config = dict(
    arch='vit',
    norm='layernorm',
    head_dim=32,
    parallel_block=False,
    conv_stem=True,
    optimizer='soap',
    max_steps=31200,
    batch_size=256,
    epochs=81.1,
    warmup_steps=930,
)
Rows from block 2 of a small masked image model, named by matrix and row number. Rows with one number belong to one neuron. Each number is 50 + 15 x the weight over its row's rms, rounded and kept within 0 to 99. All counts start at 0. After the name is the row's rms in percent of the matrix's.
After each neuron's rows are labels from the 100 images, of 14848, where the neuron reaches its largest size: "strongest on" is what is common among them. Only what is clearly more common there than usual is listed. The data: retinal OCT scans (Kermany 2017).
# gate: MLP gate (model.blocks.2.mlp.gate.weight, 1360x512), inputs 0-85
# fc1: MLP up (model.blocks.2.mlp.fc1.weight, 1360x512), inputs 0-85
# fc2: MLP down (model.blocks.2.mlp.fc2.weight, 512x1360, transposed), outputs 0-85

gate.38 107:36 35 42 25 72 41 63 34 48 53 66 52 38 37 56 45 65 40 63 48 59 48 59 55 68 55 60 39 63 52 45 68 33 47 47 57 56 58 65 52 37 69 36 51 42 74 43 56 71 58 44 44 44 58 51 61 56 49 48 36 40 79 48 58 48 49 56 50 56 63 67 28 71 43 40 56 41 47 62 33 25 56 44 56 37 44
fc1.38 112:34 66 43 52 60 70 35 42 72 62 41 57 69 51 49 46 74 21 38 35 53 47 41 58 25 32 07 72 40 49 73 47 44 66 20 46 55 55 42 62 47 44 58 56 77 38 68 77 54 52 57 72 47 65 47 49 50 42 79 57 56 65 41 64 42 66 57 65 26 33 40 85 54 54 54 58 38 32 56 74 75 53 50 40 62 65
fc2.38 110:28 57 50 57 54 73 32 37 65 70 56 74 39 74 66 41 61 66 48 35 44 38 53 42 51 45 61 77 59 75 46 39 31 66 67 68 47 51 67 41 66 75 56 55 51 47 48 18 39 45 26 47 64 51 65 43 42 72 34 42 45 62 80 33 38 58 27 49 41 30 41 38 52 39 30 74 54 58 66 51 74 56 42 32 33 55
strongest on: finding: normal

gate.31 090:86 47 53 63 42 43 61 61 50 32 56 75 58 47 55 42 52 27 51 50 44 59 25 59 45 50 33 39 25 42 20 07 50 54 58 63 12 61 70 49 39 61 36 60 66 39 72 42 66 67 61 43 64 39 55 38 70 31 46 32 26 67 59 52 46 45 60 69 26 20 48 71 51 56 34 39 42 44 63 61 51 69 54 50 41 43
fc1.31 091:66 59 54 63 19 67 63 47 53 51 50 25 53 71 69 43 30 69 61 50 34 38 40 48 59 75 51 50 48 53 58 44 36 55 33 40 44 47 38 30 67 46 69 42 54 37 65 64 33 43 26 34 56 36 37 55 39 26 66 68 25 41 56 54 64 50 15 37 63 47 30 37 39 33 42 66 66 48 43 51 43 58 62 57 62 83
fc2.31 088:16 48 62 48 63 49 60 37 64 46 54 48 56 81 41 45 37 57 52 62 30 61 44 42 45 59 22 73 48 65 46 50 39 41 41 59 48 40 74 41 25 20 39 42 50 54 56 18 42 37 60 23 24 62 70 40 73 43 42 69 53 72 37 22 51 12 59 54 29 38 36 45 62 48 51 65 23 71 46 30 37 09 45 60 39 77
strongest on: finding: normal

gate.364 097:25 61 65 48 60 49 61 67 66 43 56 61 69 48 36 51 57 58 62 63 26 49 49 36 55 42 45 37 41 45 44 58 37 45 77 66 62 57 61 75 63 62 39 61 28 60 44 24 42 41 53 48 36 16 64 60 68 60 28 46 56 33 47 47 65 45 39 55 67 43 37 32 53 58 31 75 48 50 40 38 37 60 47 31 42 40
fc1.364 092:62 58 59 74 28 54 37 81 51 33 46 38 39 39 51 45 53 68 31 37 23 51 47 61 34 43 57 50 62 45 51 23 56 42 52 61 82 37 75 84 48 68 30 45 62 57 47 37 34 24 59 48 63 54 56 52 31 79 64 19 34 78 54 48 41 52 26 38 17 72 50 40 29 65 46 51 78 49 51 56 63 56 28 45 58 31
fc2.364 092:62 41 49 59 36 69 59 53 43 53 49 52 79 62 50 64 54 53 59 29 44 34 65 42 38 55 66 11 37 25 58 41 69 42 26 39 68 30 43 85 22 78 28 62 41 56 50 41 56 40 46 37 59 57 38 59 52 77 56 41 76 96 39 51 37 58 51 32 43 56 46 36 26 52 69 66 64 19 73 64 28 58 36 49 47 59
strongest on: finding: diabetic macular edema

gate.431 095:27 53 53 70 60 28 48 79 34 53 63 58 31 58 38 32 53 59 64 41 73 49 18 58 50 31 47 44 51 33 71 39 15 47 55 37 71 57 60 49 29 55 47 52 31 49 69 40 57 29 93 60 65 40 46 53 63 52 31 29 31 78 10 61 20 65 70 77 56 48 91 38 26 57 52 53 66 67 45 64 61 62 60 66 64 54
fc1.431 088:45 25 43 55 31 44 40 26 65 35 19 19 65 33 51 64 55 53 51 60 40 66 39 29 53 44 73 71 40 67 64 55 40 55 44 55 57 50 48 55 54 41 51 75 67 40 66 61 35 47 50 28 34 67 33 12 56 35 39 55 60 60 68 62 54 53 36 41 47 60 36 51 74 58 50 42 09 53 45 53 49 16 35 43 37 44
fc2.431 087:36 41 42 44 38 64 50 67 37 48 50 21 48 61 34 30 52 45 65 65 71 08 39 58 53 59 65 69 52 52 59 31 30 50 40 53 74 57 48 48 42 26 57 54 45 57 53 61 38 58 45 44 38 35 43 36 62 26 16 50 53 54 46 37 28 43 81 58 56 52 43 33 57 71 45 38 52 78 45 38 43 43 22 42 50 57
strongest on: finding: normal

gate.692 110:46 46 59 25 50 57 57 67 71 74 39 58 24 50 72 74 29 21 68 51 47 60 54 77 67 57 57 55 37 43 48 74 60 78 59 53 50 40 56 74 61 77 22 41 57 28 68 45 65 60 60 55 73 43 22 43 60 55 51 64 79 47 23 79 39 61 57 31 53 74 42 26 55 30 63 79 29 45 22 58 30 58 54 40 28 54
fc1.692 106:46 78 56 60 38 70 28 45 61 53 19 56 40 58 74 44 55 55 48 41 61 22 31 63 37 34 63 23 45 52 50 69 51 61 68 33 51 43 69 62 37 54 49 44 40 64 47 60 69 59 57 49 35 39 50 48 55 16 54 38 02 49 67 22 47 54 81 72 43 28 31 44 59 41 52 30 45 41 49 59 30 52 36 35 31 35
fc2.692 107:24 56 41 60 46 57 37 42 72 59 30 38 28 72 42 69 48 49 39 49 00 39 43 69 62 79 35 06 53 73 48 40 52 54 51 45 42 49 39 53 28 76 48 45 11 83 32 54 45 58 56 41 48 39 61 49 75 52 53 64 55 67 35 22 54 49 44 64 35 62 27 27 45 37 70 45 25 55 82 42 47 66 40 54 68 41
strongest on: finding: normal

gate.140 112:49 77 39 77 30 46 54 51 27 74 31 33 70 50 43 50 35 55 63 78 60 53 46 49 58 19 29 56 45 63 55 39 39 72 38 73 56 67 62 38 44 38 32 35 40 68 59 69 48 43 29 50 31 45 79 69 39 45 51 35 42 18 52 82 42 48 46 60 58 40 57 40 39 57 50 48 55 48 82 54 54 49 53 34 28 52
fc1.140 118:34 68 66 32 62 38 79 60 65 40 41 63 71 79 80 59 44 30 44 42 43 63 48 64 44 29 44 48 56 71 51 30 54 66 27 69 42 65 39 57 23 33 52 60 32 45 60 58 68 48 53 62 58 48 59 46 61 51 41 67 74 14 53 45 32 55 74 48 32 48 71 65 73 52 17 54 47 44 84 57 20 48 44 76 51 57
fc2.140 113:67 43 44 43 63 41 54 58 68 40 48 65 79 66 47 39 54 79 51 77 35 55 28 54 21 48 69 38 55 59 52 55 59 31 44 51 52 61 49 55 44 58 70 55 41 45 25 72 29 56 70 51 22 56 60 44 48 37 43 68 44 44 36 79 42 49 64 37 41 49 44 57 38 51 17 42 53 29 85 49 59 14 21 45 64 67
strongest on: finding: diabetic macular edema

gate.612 103:57 74 55 19 67 34 65 25 65 51 62 25 45 83 45 48 41 10 19 64 41 48 62 61 28 61 74 34 29 65 49 58 61 42 54 51 17 39 47 48 63 61 37 62 43 46 35 67 52 37 40 65 50 58 73 39 56 41 62 33 49 55 47 59 54 50 34 64 68 67 50 60 77 69 46 71 52 46 49 34 47 42 45 37 65 53
fc1.612 099:49 68 69 22 50 39 62 42 48 51 39 25 42 68 52 49 34 15 45 51 34 36 76 43 60 58 68 11 40 44 37 43 71 49 36 49 36 33 35 39 57 48 35 64 62 66 54 59 56 50 47 64 34 49 54 47 44 35 71 23 45 51 27 57 47 51 60 50 43 26 40 60 75 77 52 53 49 68 57 51 62 40 22 40 52 82
fc2.612 105:54 50 68 69 44 52 31 42 51 71 66 55 67 60 48 60 31 57 46 63 36 46 62 19 68 51 58 57 35 56 19 55 46 58 64 19 53 48 38 49 55 43 35 60 39 53 70 69 59 67 72 41 91 52 59 23 52 40 64 38 62 63 42 29 36 62 10 73 57 39 79 53 53 66 63 61 54 68 25 81 60 75 19 20 60 39
strongest on: finding: normal

gate.690 105:62 52 55 55 45 59 46 52 57 59 26 68 26 36 32 35 39 57 75 77 35 64 58 47 43 60 39 62 45 42 91 43 51 27 55 50 35 58 54 12 42 67 52 64 29 64 66 57 38 35 29 50 64 48 53 46 64 52 64 42 43 68 72 33 20 51 62 50 60 65 51 48 40 19 29 47 83 45 68 37 44 19 57 53 56 42
fc1.690 116:56 48 48 52 39 57 51 25 57 46 49 58 25 42 49 40 27 53 43 45 38 58 58 25 55 45 41 43 47 33 77 39 57 39 38 22 61 69 46 59 38 52 56 66 60 29 59 67 54 43 62 68 54 21 50 54 44 35 52 53 34 39 60 52 08 52 28 59 72 62 33 64 34 30 22 53 42 45 64 26 31 49 81 30 44 62
fc2.690 109:62 63 58 46 21 45 46 10 39 66 43 48 77 60 43 40 61 65 48 55 35 47 40 61 67 39 34 70 51 49 35 67 65 80 35 64 42 50 47 43 85 44 43 36 65 41 51 60 64 50 55 49 52 53 57 60 26 51 66 57 20 61 63 65 47 73 36 62 53 61 63 59 60 49 25 62 28 86 29 61 62 61 61 41 59 20
strongest on: finding: normal

gate.220 096:44 75 44 64 55 38 47 43 51 29 44 48 47 37 63 78 33 41 52 45 53 58 60 41 43 53 53 53 41 57 49 31 53 73 58 64 46 44 48 33 46 64 29 58 74 29 37 38 53 55 23 31 61 46 48 51 63 52 47 34 27 51 94 48 77 49 07 38 58 61 28 87 43 46 41 50 51 49 63 62 41 56 44 55 50 41
fc1.220 102:81 60 65 63 42 74 34 39 22 30 42 57 50 82 80 55 56 49 52 43 76 84 32 66 75 33 57 62 56 30 51 45 62 71 66 41 70 48 64 54 50 51 56 50 56 54 57 67 60 52 76 26 46 64 59 91 42 30 54 56 63 54 69 49 66 18 39 24 39 51 38 27 71 41 39 33 67 66 58 28 63 31 45 47 43 63
fc2.220 109:59 30 61 56 75 48 33 41 32 33 35 61 46 35 48 55 51 65 33 67 69 62 27 65 31 50 51 70 00 58 66 35 62 72 36 44 44 16 64 54 52 37 36 72 51 60 34 48 68 58 57 78 28 32 69 49 53 37 10 52 67 61 60 59 44 53 70 66 47 56 48 59 25 56 37 27 25 53 45 52 49 63 60 62 37 55
strongest on: finding: normal

gate.501 101:66 50 38 58 78 57 23 40 32 48 39 54 58 41 63 73 20 35 67 62 50 55 31 42 57 82 61 60 41 69 61 79 57 43 48 42 38 63 43 37 29 43 40 59 68 36 84 54 21 69 45 40 66 31 61 59 44 56 56 70 60 57 51 41 58 49 49 41 53 58 51 54 51 53 38 44 47 23 63 76 39 70 57 65 61 40
fc1.501 096:70 61 58 63 56 59 28 58 35 66 28 37 49 64 46 62 62 53 48 76 51 35 25 55 40 80 69 44 30 52 44 41 72 66 72 62 41 42 25 54 57 67 45 50 43 51 23 48 28 58 51 61 28 51 59 45 64 68 63 55 32 59 65 53 65 47 59 75 60 65 40 46 41 39 32 77 31 46 44 62 37 72 55 55 40 31
fc2.501 097:47 56 52 66 48 80 53 61 40 46 50 44 58 86 49 34 52 68 61 32 57 72 54 50 57 30 41 31 40 10 35 61 58 86 37 63 56 47 67 70 54 58 35 44 22 37 27 45 71 53 59 68 57 59 61 57 59 00 52 54 56 58 36 48 52 61 37 37 42 50 50 57 46 60 48 43 49 38 69 50 73 36 61 14 69 43
strongest on: finding: diabetic macular edema

gate.194 112:86 67 24 57 35 33 51 35 70 46 42 66 45 46 43 74 44 37 53 54 81 25 49 44 54 19 59 48 38 61 44 36 67 31 62 58 54 55 41 22 56 32 52 38 55 27 25 54 36 61 42 42 46 33 45 49 44 43 62 65 48 30 56 62 47 59 53 41 58 48 53 76 56 46 37 57 54 71 41 69 31 54 41 19 67 41
fc1.194 116:45 39 78 31 68 47 38 57 68 44 44 12 45 46 48 50 48 68 43 76 54 65 54 53 63 38 62 57 92 34 26 35 59 41 31 59 43 46 64 69 22 51 30 51 37 58 70 53 37 22 56 52 45 42 64 50 54 65 57 58 72 76 54 31 38 58 48 82 70 49 29 29 72 39 57 38 63 56 45 54 42 39 48 46 31 65
fc2.194 112:42 50 39 53 37 30 61 43 41 37 71 60 71 47 89 28 31 57 48 46 52 50 37 44 63 51 39 61 73 49 62 43 54 58 47 69 07 66 50 42 36 27 73 52 79 79 59 41 87 58 36 55 46 78 60 70 55 61 49 39 36 60 24 62 27 50 38 58 28 33 77 38 52 19 37 61 62 46 50 55 60 51 45 74 31 32
strongest on: finding: normal

gate.25 098:60 60 35 59 19 45 42 45 36 45 33 52 70 40 37 43 60 33 52 28 41 43 56 45 75 60 57 29 30 70 42 50 64 39 46 40 44 60 41 43 38 56 60 59 32 51 48 70 26 37 30 67 59 48 58 50 58 47 57 57 24 53 63 54 47 45 39 51 55 53 52 69 49 55 43 33 42 18 65 65 59 20 09 55 51 48
fc1.25 095:50 47 74 42 95 35 56 52 54 54 73 44 58 53 65 32 48 72 42 25 71 50 66 49 69 55 67 57 61 33 66 46 41 36 47 57 51 34 49 39 81 33 51 49 51 57 42 64 68 51 68 36 42 54 55 26 64 64 45 87 47 63 55 55 71 51 43 53 51 56 51 50 26 21 52 31 37 92 24 47 58 57 59 44 48 67
fc2.25 092:68 37 39 64 39 28 43 63 58 16 46 67 59 16 53 76 52 49 45 17 65 31 48 59 60 54 68 37 23 55 52 47 55 51 65 75 49 24 29 44 38 26 54 43 71 71 32 80 56 61 31 71 53 56 34 53 43 38 63 34 53 53 56 70 40 47 78 71 72 34 79 19 48 35 50 31 51 50 21 36 64 17 38 60 64 57
strongest on: finding: normal

gate.225 099:82 44 37 34 39 43 44 34 61 64 53 51 51 55 45 54 63 39 39 55 47 66 15 57 62 64 58 35 52 54 28 44 45 27 83 78 41 57 42 55 31 80 63 53 67 58 41 55 53 46 38 53 34 53 82 48 70 43 51 22 45 37 61 35 53 48 60 62 40 54 45 74 37 32 42 38 58 39 67 44 57 74 40 33 43 46
fc1.225 095:69 41 53 70 53 43 61 54 69 63 40 69 45 41 60 56 39 52 49 25 51 47 30 98 59 35 47 51 48 44 57 55 78 19 39 70 60 65 43 45 46 49 60 41 46 14 57 62 46 53 72 42 55 65 67 31 63 59 17 41 35 46 48 61 38 45 68 86 52 53 51 51 51 30 71 58 25 64 45 61 40 62 43 69 34 65
fc2.225 089:38 39 66 41 62 53 52 48 34 61 57 42 74 64 64 40 42 55 37 34 50 79 27 41 74 56 70 45 88 43 58 58 67 74 53 31 78 68 42 63 62 54 40 36 46 08 41 17 40 56 53 57 36 62 44 45 58 45 57 28 15 49 68 52 17 43 56 58 48 56 67 21 59 34 41 32 64 38 66 46 56 47 42 39 48 41
strongest on: finding: normal

gate.512 102:47 31 64 62 28 17 45 66 27 32 44 61 47 48 69 63 47 49 77 59 70 52 56 60 39 35 44 58 82 36 45 32 74 33 17 50 32 39 58 49 32 37 55 73 53 22 68 53 48 51 68 51 36 30 56 59 17 36 55 39 27 59 29 66 42 71 35 72 27 50 33 70 57 59 44 46 41 41 50 69 40 72 34 55 41 44
fc1.512 102:45 65 50 57 55 47 41 65 63 53 69 47 47 54 43 55 60 57 22 16 20 49 42 38 54 63 61 42 46 50 31 50 34 57 76 39 67 49 56 46 54 67 48 46 48 69 39 44 55 52 23 71 65 62 58 41 78 57 59 71 84 58 60 30 56 33 60 17 46 49 55 48 47 38 53 75 52 63 55 57 66 41 64 44 73 58
fc2.512 100:07 38 54 57 64 49 64 37 44 25 24 38 55 61 46 57 37 48 62 88 40 48 63 74 57 40 36 70 42 37 60 27 58 52 63 60 45 31 44 59 44 21 55 61 90 61 62 60 38 43 52 57 55 61 67 54 37 48 61 17 37 50 51 21 46 38 51 32 76 59 42 48 38 76 57 57 27 46 35 25 56 75 19 33 41 43
strongest on: finding: diabetic macular edema

gate.351 101:53 75 63 40 44 56 39 59 52 46 44 65 33 32 60 38 67 40 46 46 45 42 36 29 64 57 30 56 54 59 30 50 25 75 45 39 45 58 57 48 65 54 62 67 69 33 36 31 46 35 53 50 34 82 39 49 56 33 50 95 51 39 41 36 68 44 42 09 72 11 65 28 66 39 72 59 59 41 18 34 73 32 48 64 43 50
fc1.351 095:68 43 49 42 67 54 39 66 58 69 46 35 29 35 44 36 38 46 38 25 38 41 64 66 46 28 49 49 43 62 59 22 78 53 52 50 58 51 71 27 87 32 32 57 37 53 65 75 31 54 33 74 57 16 63 66 21 49 41 51 48 67 52 48 34 66 75 49 47 63 23 63 38 52 27 37 49 80 69 38 20 66 38 38 67 65
fc2.351 093:48 75 42 35 62 40 75 55 66 48 64 35 73 50 66 37 47 69 68 69 57 48 21 60 34 67 51 62 44 63 62 52 48 35 48 65 34 47 33 87 67 67 32 43 64 50 47 63 53 58 52 55 55 65 46 37 76 42 57 45 70 36 63 59 74 19 30 54 57 49 56 39 25 57 37 48 56 38 68 59 48 88 28 56 44 45
strongest on: finding: diabetic macular edema

gate.210 101:51 47 48 37 48 26 54 60 45 43 58 72 68 65 34 50 73 44 66 53 69 35 52 36 83 56 22 57 74 62 19 51 70 57 72 48 59 49 56 42 37 41 32 49 24 59 57 37 60 60 56 44 35 40 46 59 68 59 56 29 63 37 48 44 57 33 50 31 60 74 61 40 56 71 30 31 49 34 32 53 46 62 30 60 50 33
fc1.210 097:28 26 33 23 51 37 61 38 37 64 47 48 56 49 51 43 57 62 70 67 37 61 59 64 55 58 34 48 65 67 47 51 67 61 65 46 34 40 70 67 22 53 38 51 62 74 40 30 53 64 71 47 29 32 40 60 63 35 36 46 80 55 60 28 57 58 44 51 51 66 66 35 61 68 36 32 23 19 56 52 29 51 52 69 62 35
fc2.210 109:38 37 54 35 46 44 69 65 70 25 60 36 41 46 19 50 38 38 62 60 37 76 44 23 54 63 33 67 18 44 53 72 39 53 45 68 57 33 74 45 52 34 75 50 53 74 44 30 61 45 51 27 62 23 56 45 51 63 46 68 44 33 69 44 59 41 66 47 42 87 65 63 38 69 45 34 30 63 72 52 42 26 35 66 36 36
strongest on: finding: diabetic macular edema

gate.669 107:48 56 49 44 69 67 11 48 54 08 75 47 47 40 55 75 80 42 57 44 55 52 59 35 48 38 18 70 76 46 43 84 46 46 24 64 87 65 38 65 58 47 40 43 35 41 63 50 62 36 75 92 58 54 60 60 53 76 57 45 63 23 63 42 52 61 59 43 69 46 63 73 40 75 41 45 27 43 32 22 48 34 34 63 27 55
fc1.669 109:42 57 31 56 51 38 66 43 65 69 17 52 58 43 15 28 29 67 75 51 48 68 53 48 39 66 62 33 42 51 41 51 55 30 63 50 35 41 59 68 39 49 53 93 52 44 43 53 23 60 36 34 33 43 49 36 58 24 57 29 70 39 59 51 64 44 49 42 32 42 36 34 45 50 28 48 70 35 93 47 54 65 47 47 62 53
fc2.669 108:45 75 46 53 58 52 70 30 39 43 52 47 52 61 55 67 51 25 70 86 43 29 56 77 59 50 63 31 46 46 63 52 53 43 58 73 27 50 65 46 40 41 53 53 70 57 66 39 32 42 63 78 55 33 49 47 49 44 27 23 35 46 62 30 50 57 55 49 35 46 80 34 56 88 50 69 25 64 10 57 48 67 59 80 68 72
strongest on: finding: diabetic macular edema

gate.500 093:39 43 57 41 53 29 45 59 27 42 53 57 54 76 64 51 67 72 48 57 39 37 53 28 56 42 71 22 49 42 35 51 61 39 57 85 12 36 53 30 43 42 52 40 49 56 52 54 56 39 42 24 55 42 79 41 47 44 34 55 31 66 38 40 47 43 42 62 56 33 52 33 72 42 52 39 67 67 51 39 36 71 24 54 60 49
fc1.500 097:31 42 44 55 52 28 69 50 52 48 36 67 57 51 57 51 53 58 44 71 30 54 69 89 55 50 44 68 28 42 62 59 57 58 46 65 57 17 54 36 39 24 58 53 25 61 36 37 38 62 22 71 53 45 70 28 58 37 57 63 72 67 41 59 43 47 39 33 46 28 36 72 32 74 58 69 18 31 73 53 50 33 65 40 39 46
fc2.500 090:71 56 71 27 62 46 51 68 52 61 35 39 41 86 55 48 64 60 49 69 63 49 40 22 45 35 44 45 39 21 58 57 33 64 67 40 46 46 76 34 35 41 24 50 44 75 69 47 87 38 60 49 62 41 58 67 51 59 63 70 51 50 61 28 47 35 57 61 49 42 25 66 44 71 36 34 22 74 63 45 41 32 61 65 62 68
strongest on: finding: diabetic macular edema

gate.560 112:78 38 68 55 28 48 33 34 47 39 56 53 69 50 80 51 53 25 23 44 28 30 47 68 58 36 62 51 65 75 47 53 47 74 64 32 45 39 45 40 66 63 53 23 33 67 56 50 62 68 56 99 71 41 25 63 30 51 45 42 18 42 51 43 53 73 62 66 49 50 46 40 46 63 48 61 42 29 35 47 66 64 46 37 60 17
fc1.560 110:84 64 64 51 31 66 47 58 38 69 65 31 55 55 85 54 47 33 34 69 62 43 48 39 58 50 65 62 46 20 45 56 66 81 74 21 54 67 57 36 48 44 46 48 51 60 43 39 25 37 54 18 43 40 44 52 47 85 12 44 68 60 57 52 41 44 39 60 24 34 42 59 44 62 37 41 37 58 42 60 58 60 64 55 46 57
fc2.560 112:38 62 71 59 56 73 36 62 61 71 42 49 40 48 54 70 60 30 45 69 35 39 61 38 43 17 48 60 47 23 74 54 46 57 65 46 60 40 54 39 78 24 36 36 61 49 67 73 51 54 69 43 52 72 57 27 31 57 50 18 45 57 53 52 55 45 42 76 48 36 34 28 54 80 71 72 34 55 35 44 51 29 80 59 42 70
strongest on: finding: diabetic macular edema

gate.273 096:42 58 51 24 47 57 49 72 66 50 47 50 54 84 60 47 42 56 39 56 49 49 39 41 43 31 32 51 51 49 45 49 71 54 41 53 52 72 45 34 52 46 52 45 50 46 50 56 37 41 80 30 65 74 54 38 39 52 58 62 46 35 20 56 45 38 72 52 54 76 61 68 71 69 41 33 67 38 27 50 63 80 56 31 72 43
fc1.273 085:69 17 40 57 47 44 47 51 37 24 51 66 54 48 28 36 64 46 52 51 06 49 82 51 69 37 39 22 66 49 47 33 59 58 44 70 53 47 44 33 54 44 89 76 55 43 55 55 52 60 41 47 46 53 79 58 51 55 51 52 34 53 77 47 67 34 67 64 65 83 55 58 37 66 49 58 56 29 20 55 64 53 24 67 63 32
fc2.273 097:36 26 61 52 43 61 38 60 67 50 56 44 41 48 43 41 41 79 53 47 52 60 49 43 40 47 81 45 64 64 42 69 54 69 60 68 54 69 81 63 58 43 64 49 31 55 49 51 56 42 43 38 44 54 39 46 47 26 37 48 68 53 71 57 63 48 25 65 76 20 42 40 48 62 56 43 28 32 60 64 85 53 43 66 56 57
strongest on: finding: normal

gate.476 095:60 67 49 52 42 20 50 56 57 60 39 59 24 57 41 62 57 36 58 32 52 66 50 25 29 42 50 60 49 52 21 39 46 37 43 43 30 57 64 13 43 46 89 87 40 40 35 55 35 44 53 45 49 36 37 26 12 62 48 73 68 56 13 54 72 59 74 47 34 26 62 60 58 43 37 52 38 49 68 31 47 58 52 38 37 34
fc1.476 092:38 37 56 40 45 47 59 61 44 44 58 54 67 54 31 44 56 37 47 34 49 21 68 55 36 82 57 54 62 78 39 37 50 62 61 90 33 52 31 59 41 37 68 75 42 51 66 57 59 39 53 49 48 46 47 52 55 67 23 53 27 57 69 40 64 34 33 52 51 66 57 54 32 45 40 49 77 32 64 52 60 65 56 58 42 39
fc2.476 088:62 32 23 72 20 37 53 49 27 24 66 42 17 36 50 33 79 47 68 41 46 19 69 76 48 47 27 58 65 70 77 35 58 41 44 57 44 47 19 19 46 33 41 30 47 43 62 70 27 78 46 42 40 48 47 41 56 46 48 72 69 47 64 33 43 60 50 30 40 73 53 41 59 60 70 60 67 26 31 52 47 64 70 45 78 56
strongest on: finding: diabetic macular edema

gate.733 109:43 46 52 65 36 16 38 80 20 33 62 85 58 31 41 32 34 59 24 37 40 45 29 81 42 61 67 54 52 61 58 48 44 47 41 65 69 26 53 71 70 54 54 41 39 53 37 42 65 20 23 81 55 29 58 53 59 45 75 53 51 58 35 57 41 40 52 38 53 21 49 32 40 46 99 38 41 44 57 33 62 51 41 78 42 41
fc1.733 109:47 46 45 54 69 46 31 43 68 58 47 45 45 64 48 51 48 69 21 46 71 68 42 48 64 61 62 45 83 53 61 38 62 64 75 32 43 44 66 61 27 35 14 68 52 45 54 58 52 61 48 16 56 42 58 37 44 63 35 52 65 63 37 37 63 52 49 52 53 48 77 33 49 70 11 58 26 63 52 81 42 40 70 49 43 52
fc2.733 109:59 54 27 32 38 43 61 49 43 58 38 55 30 63 74 43 26 40 38 74 50 65 50 45 46 35 45 35 58 43 46 47 58 42 69 38 65 85 60 55 38 30 54 37 62 38 68 54 38 68 56 22 62 67 50 61 45 68 46 39 49 35 55 36 32 67 48 70 43 41 82 24 45 75 68 77 37 29 56 55 49 47 42 56 46 51
strongest on: finding: diabetic macular edema

gate.480 094:65 52 53 51 53 35 60 54 34 60 57 37 59 42 58 59 32 41 59 24 36 41 42 62 49 31 57 62 29 36 66 62 49 25 67 55 24 67 33 47 36 64 45 56 70 80 33 72 44 46 68 54 59 55 49 37 42 31 58 59 39 30 56 66 44 49 71 38 29 37 48 49 36 00 57 42 63 51 26 61 54 59 27 53 47 67
fc1.480 090:41 44 75 33 72 40 58 43 25 29 53 32 63 51 64 42 29 47 57 34 38 42 33 51 14 63 64 64 57 61 46 54 59 43 43 64 21 36 71 65 50 42 78 55 56 72 34 67 59 49 16 37 35 56 40 15 35 56 44 56 67 62 65 47 51 35 35 70 49 43 64 63 33 63 45 29 60 55 25 37 41 57 35 63 62 55
fc2.480 087:70 59 62 56 59 55 41 38 71 55 69 79 55 55 58 70 58 51 44 50 31 45 26 42 45 36 55 58 73 34 31 69 38 50 54 65 59 45 62 38 70 37 46 89 05 51 71 17 52 57 26 24 38 43 26 48 33 40 58 81 70 57 55 88 55 51 89 64 48 64 33 60 47 65 58 63 33 48 82 64 26 50 47 75 57 12
strongest on: finding: diabetic macular edema

gate.55 100:41 73 31 26 27 79 47 22 80 34 55 31 31 72 43 68 55 53 44 28 39 32 50 49 53 39 60 47 33 69 49 71 68 79 57 67 59 51 27 15 51 29 44 35 45 26 59 44 45 37 55 45 68 33 64 44 41 55 51 79 25 47 54 49 59 63 47 45 39 60 64 69 67 31 35 50 48 55 33 63 28 55 47 47 57 52
fc1.55 098:31 43 46 64 50 73 57 33 67 33 50 33 54 41 50 65 45 38 68 33 37 51 59 61 33 35 44 67 51 83 60 74 66 42 47 65 33 60 30 53 49 33 55 42 57 41 83 44 55 61 50 64 70 38 26 50 70 41 62 51 27 43 42 43 60 36 49 52 27 73 47 70 44 53 29 38 15 41 39 48 57 39 13 49 67 48
fc2.55 096:52 43 61 68 44 71 59 41 56 56 43 51 52 66 63 28 65 52 55 38 39 39 52 54 72 57 49 60 46 77 62 48 42 55 56 35 54 47 58 49 72 87 46 55 33 68 51 24 84 33 57 49 63 49 53 29 41 58 69 67 54 60 57 61 53 32 83 44 20 82 47 55 51 26 55 44 70 45 53 47 63 47 70 43 61 66
strongest on: finding: normal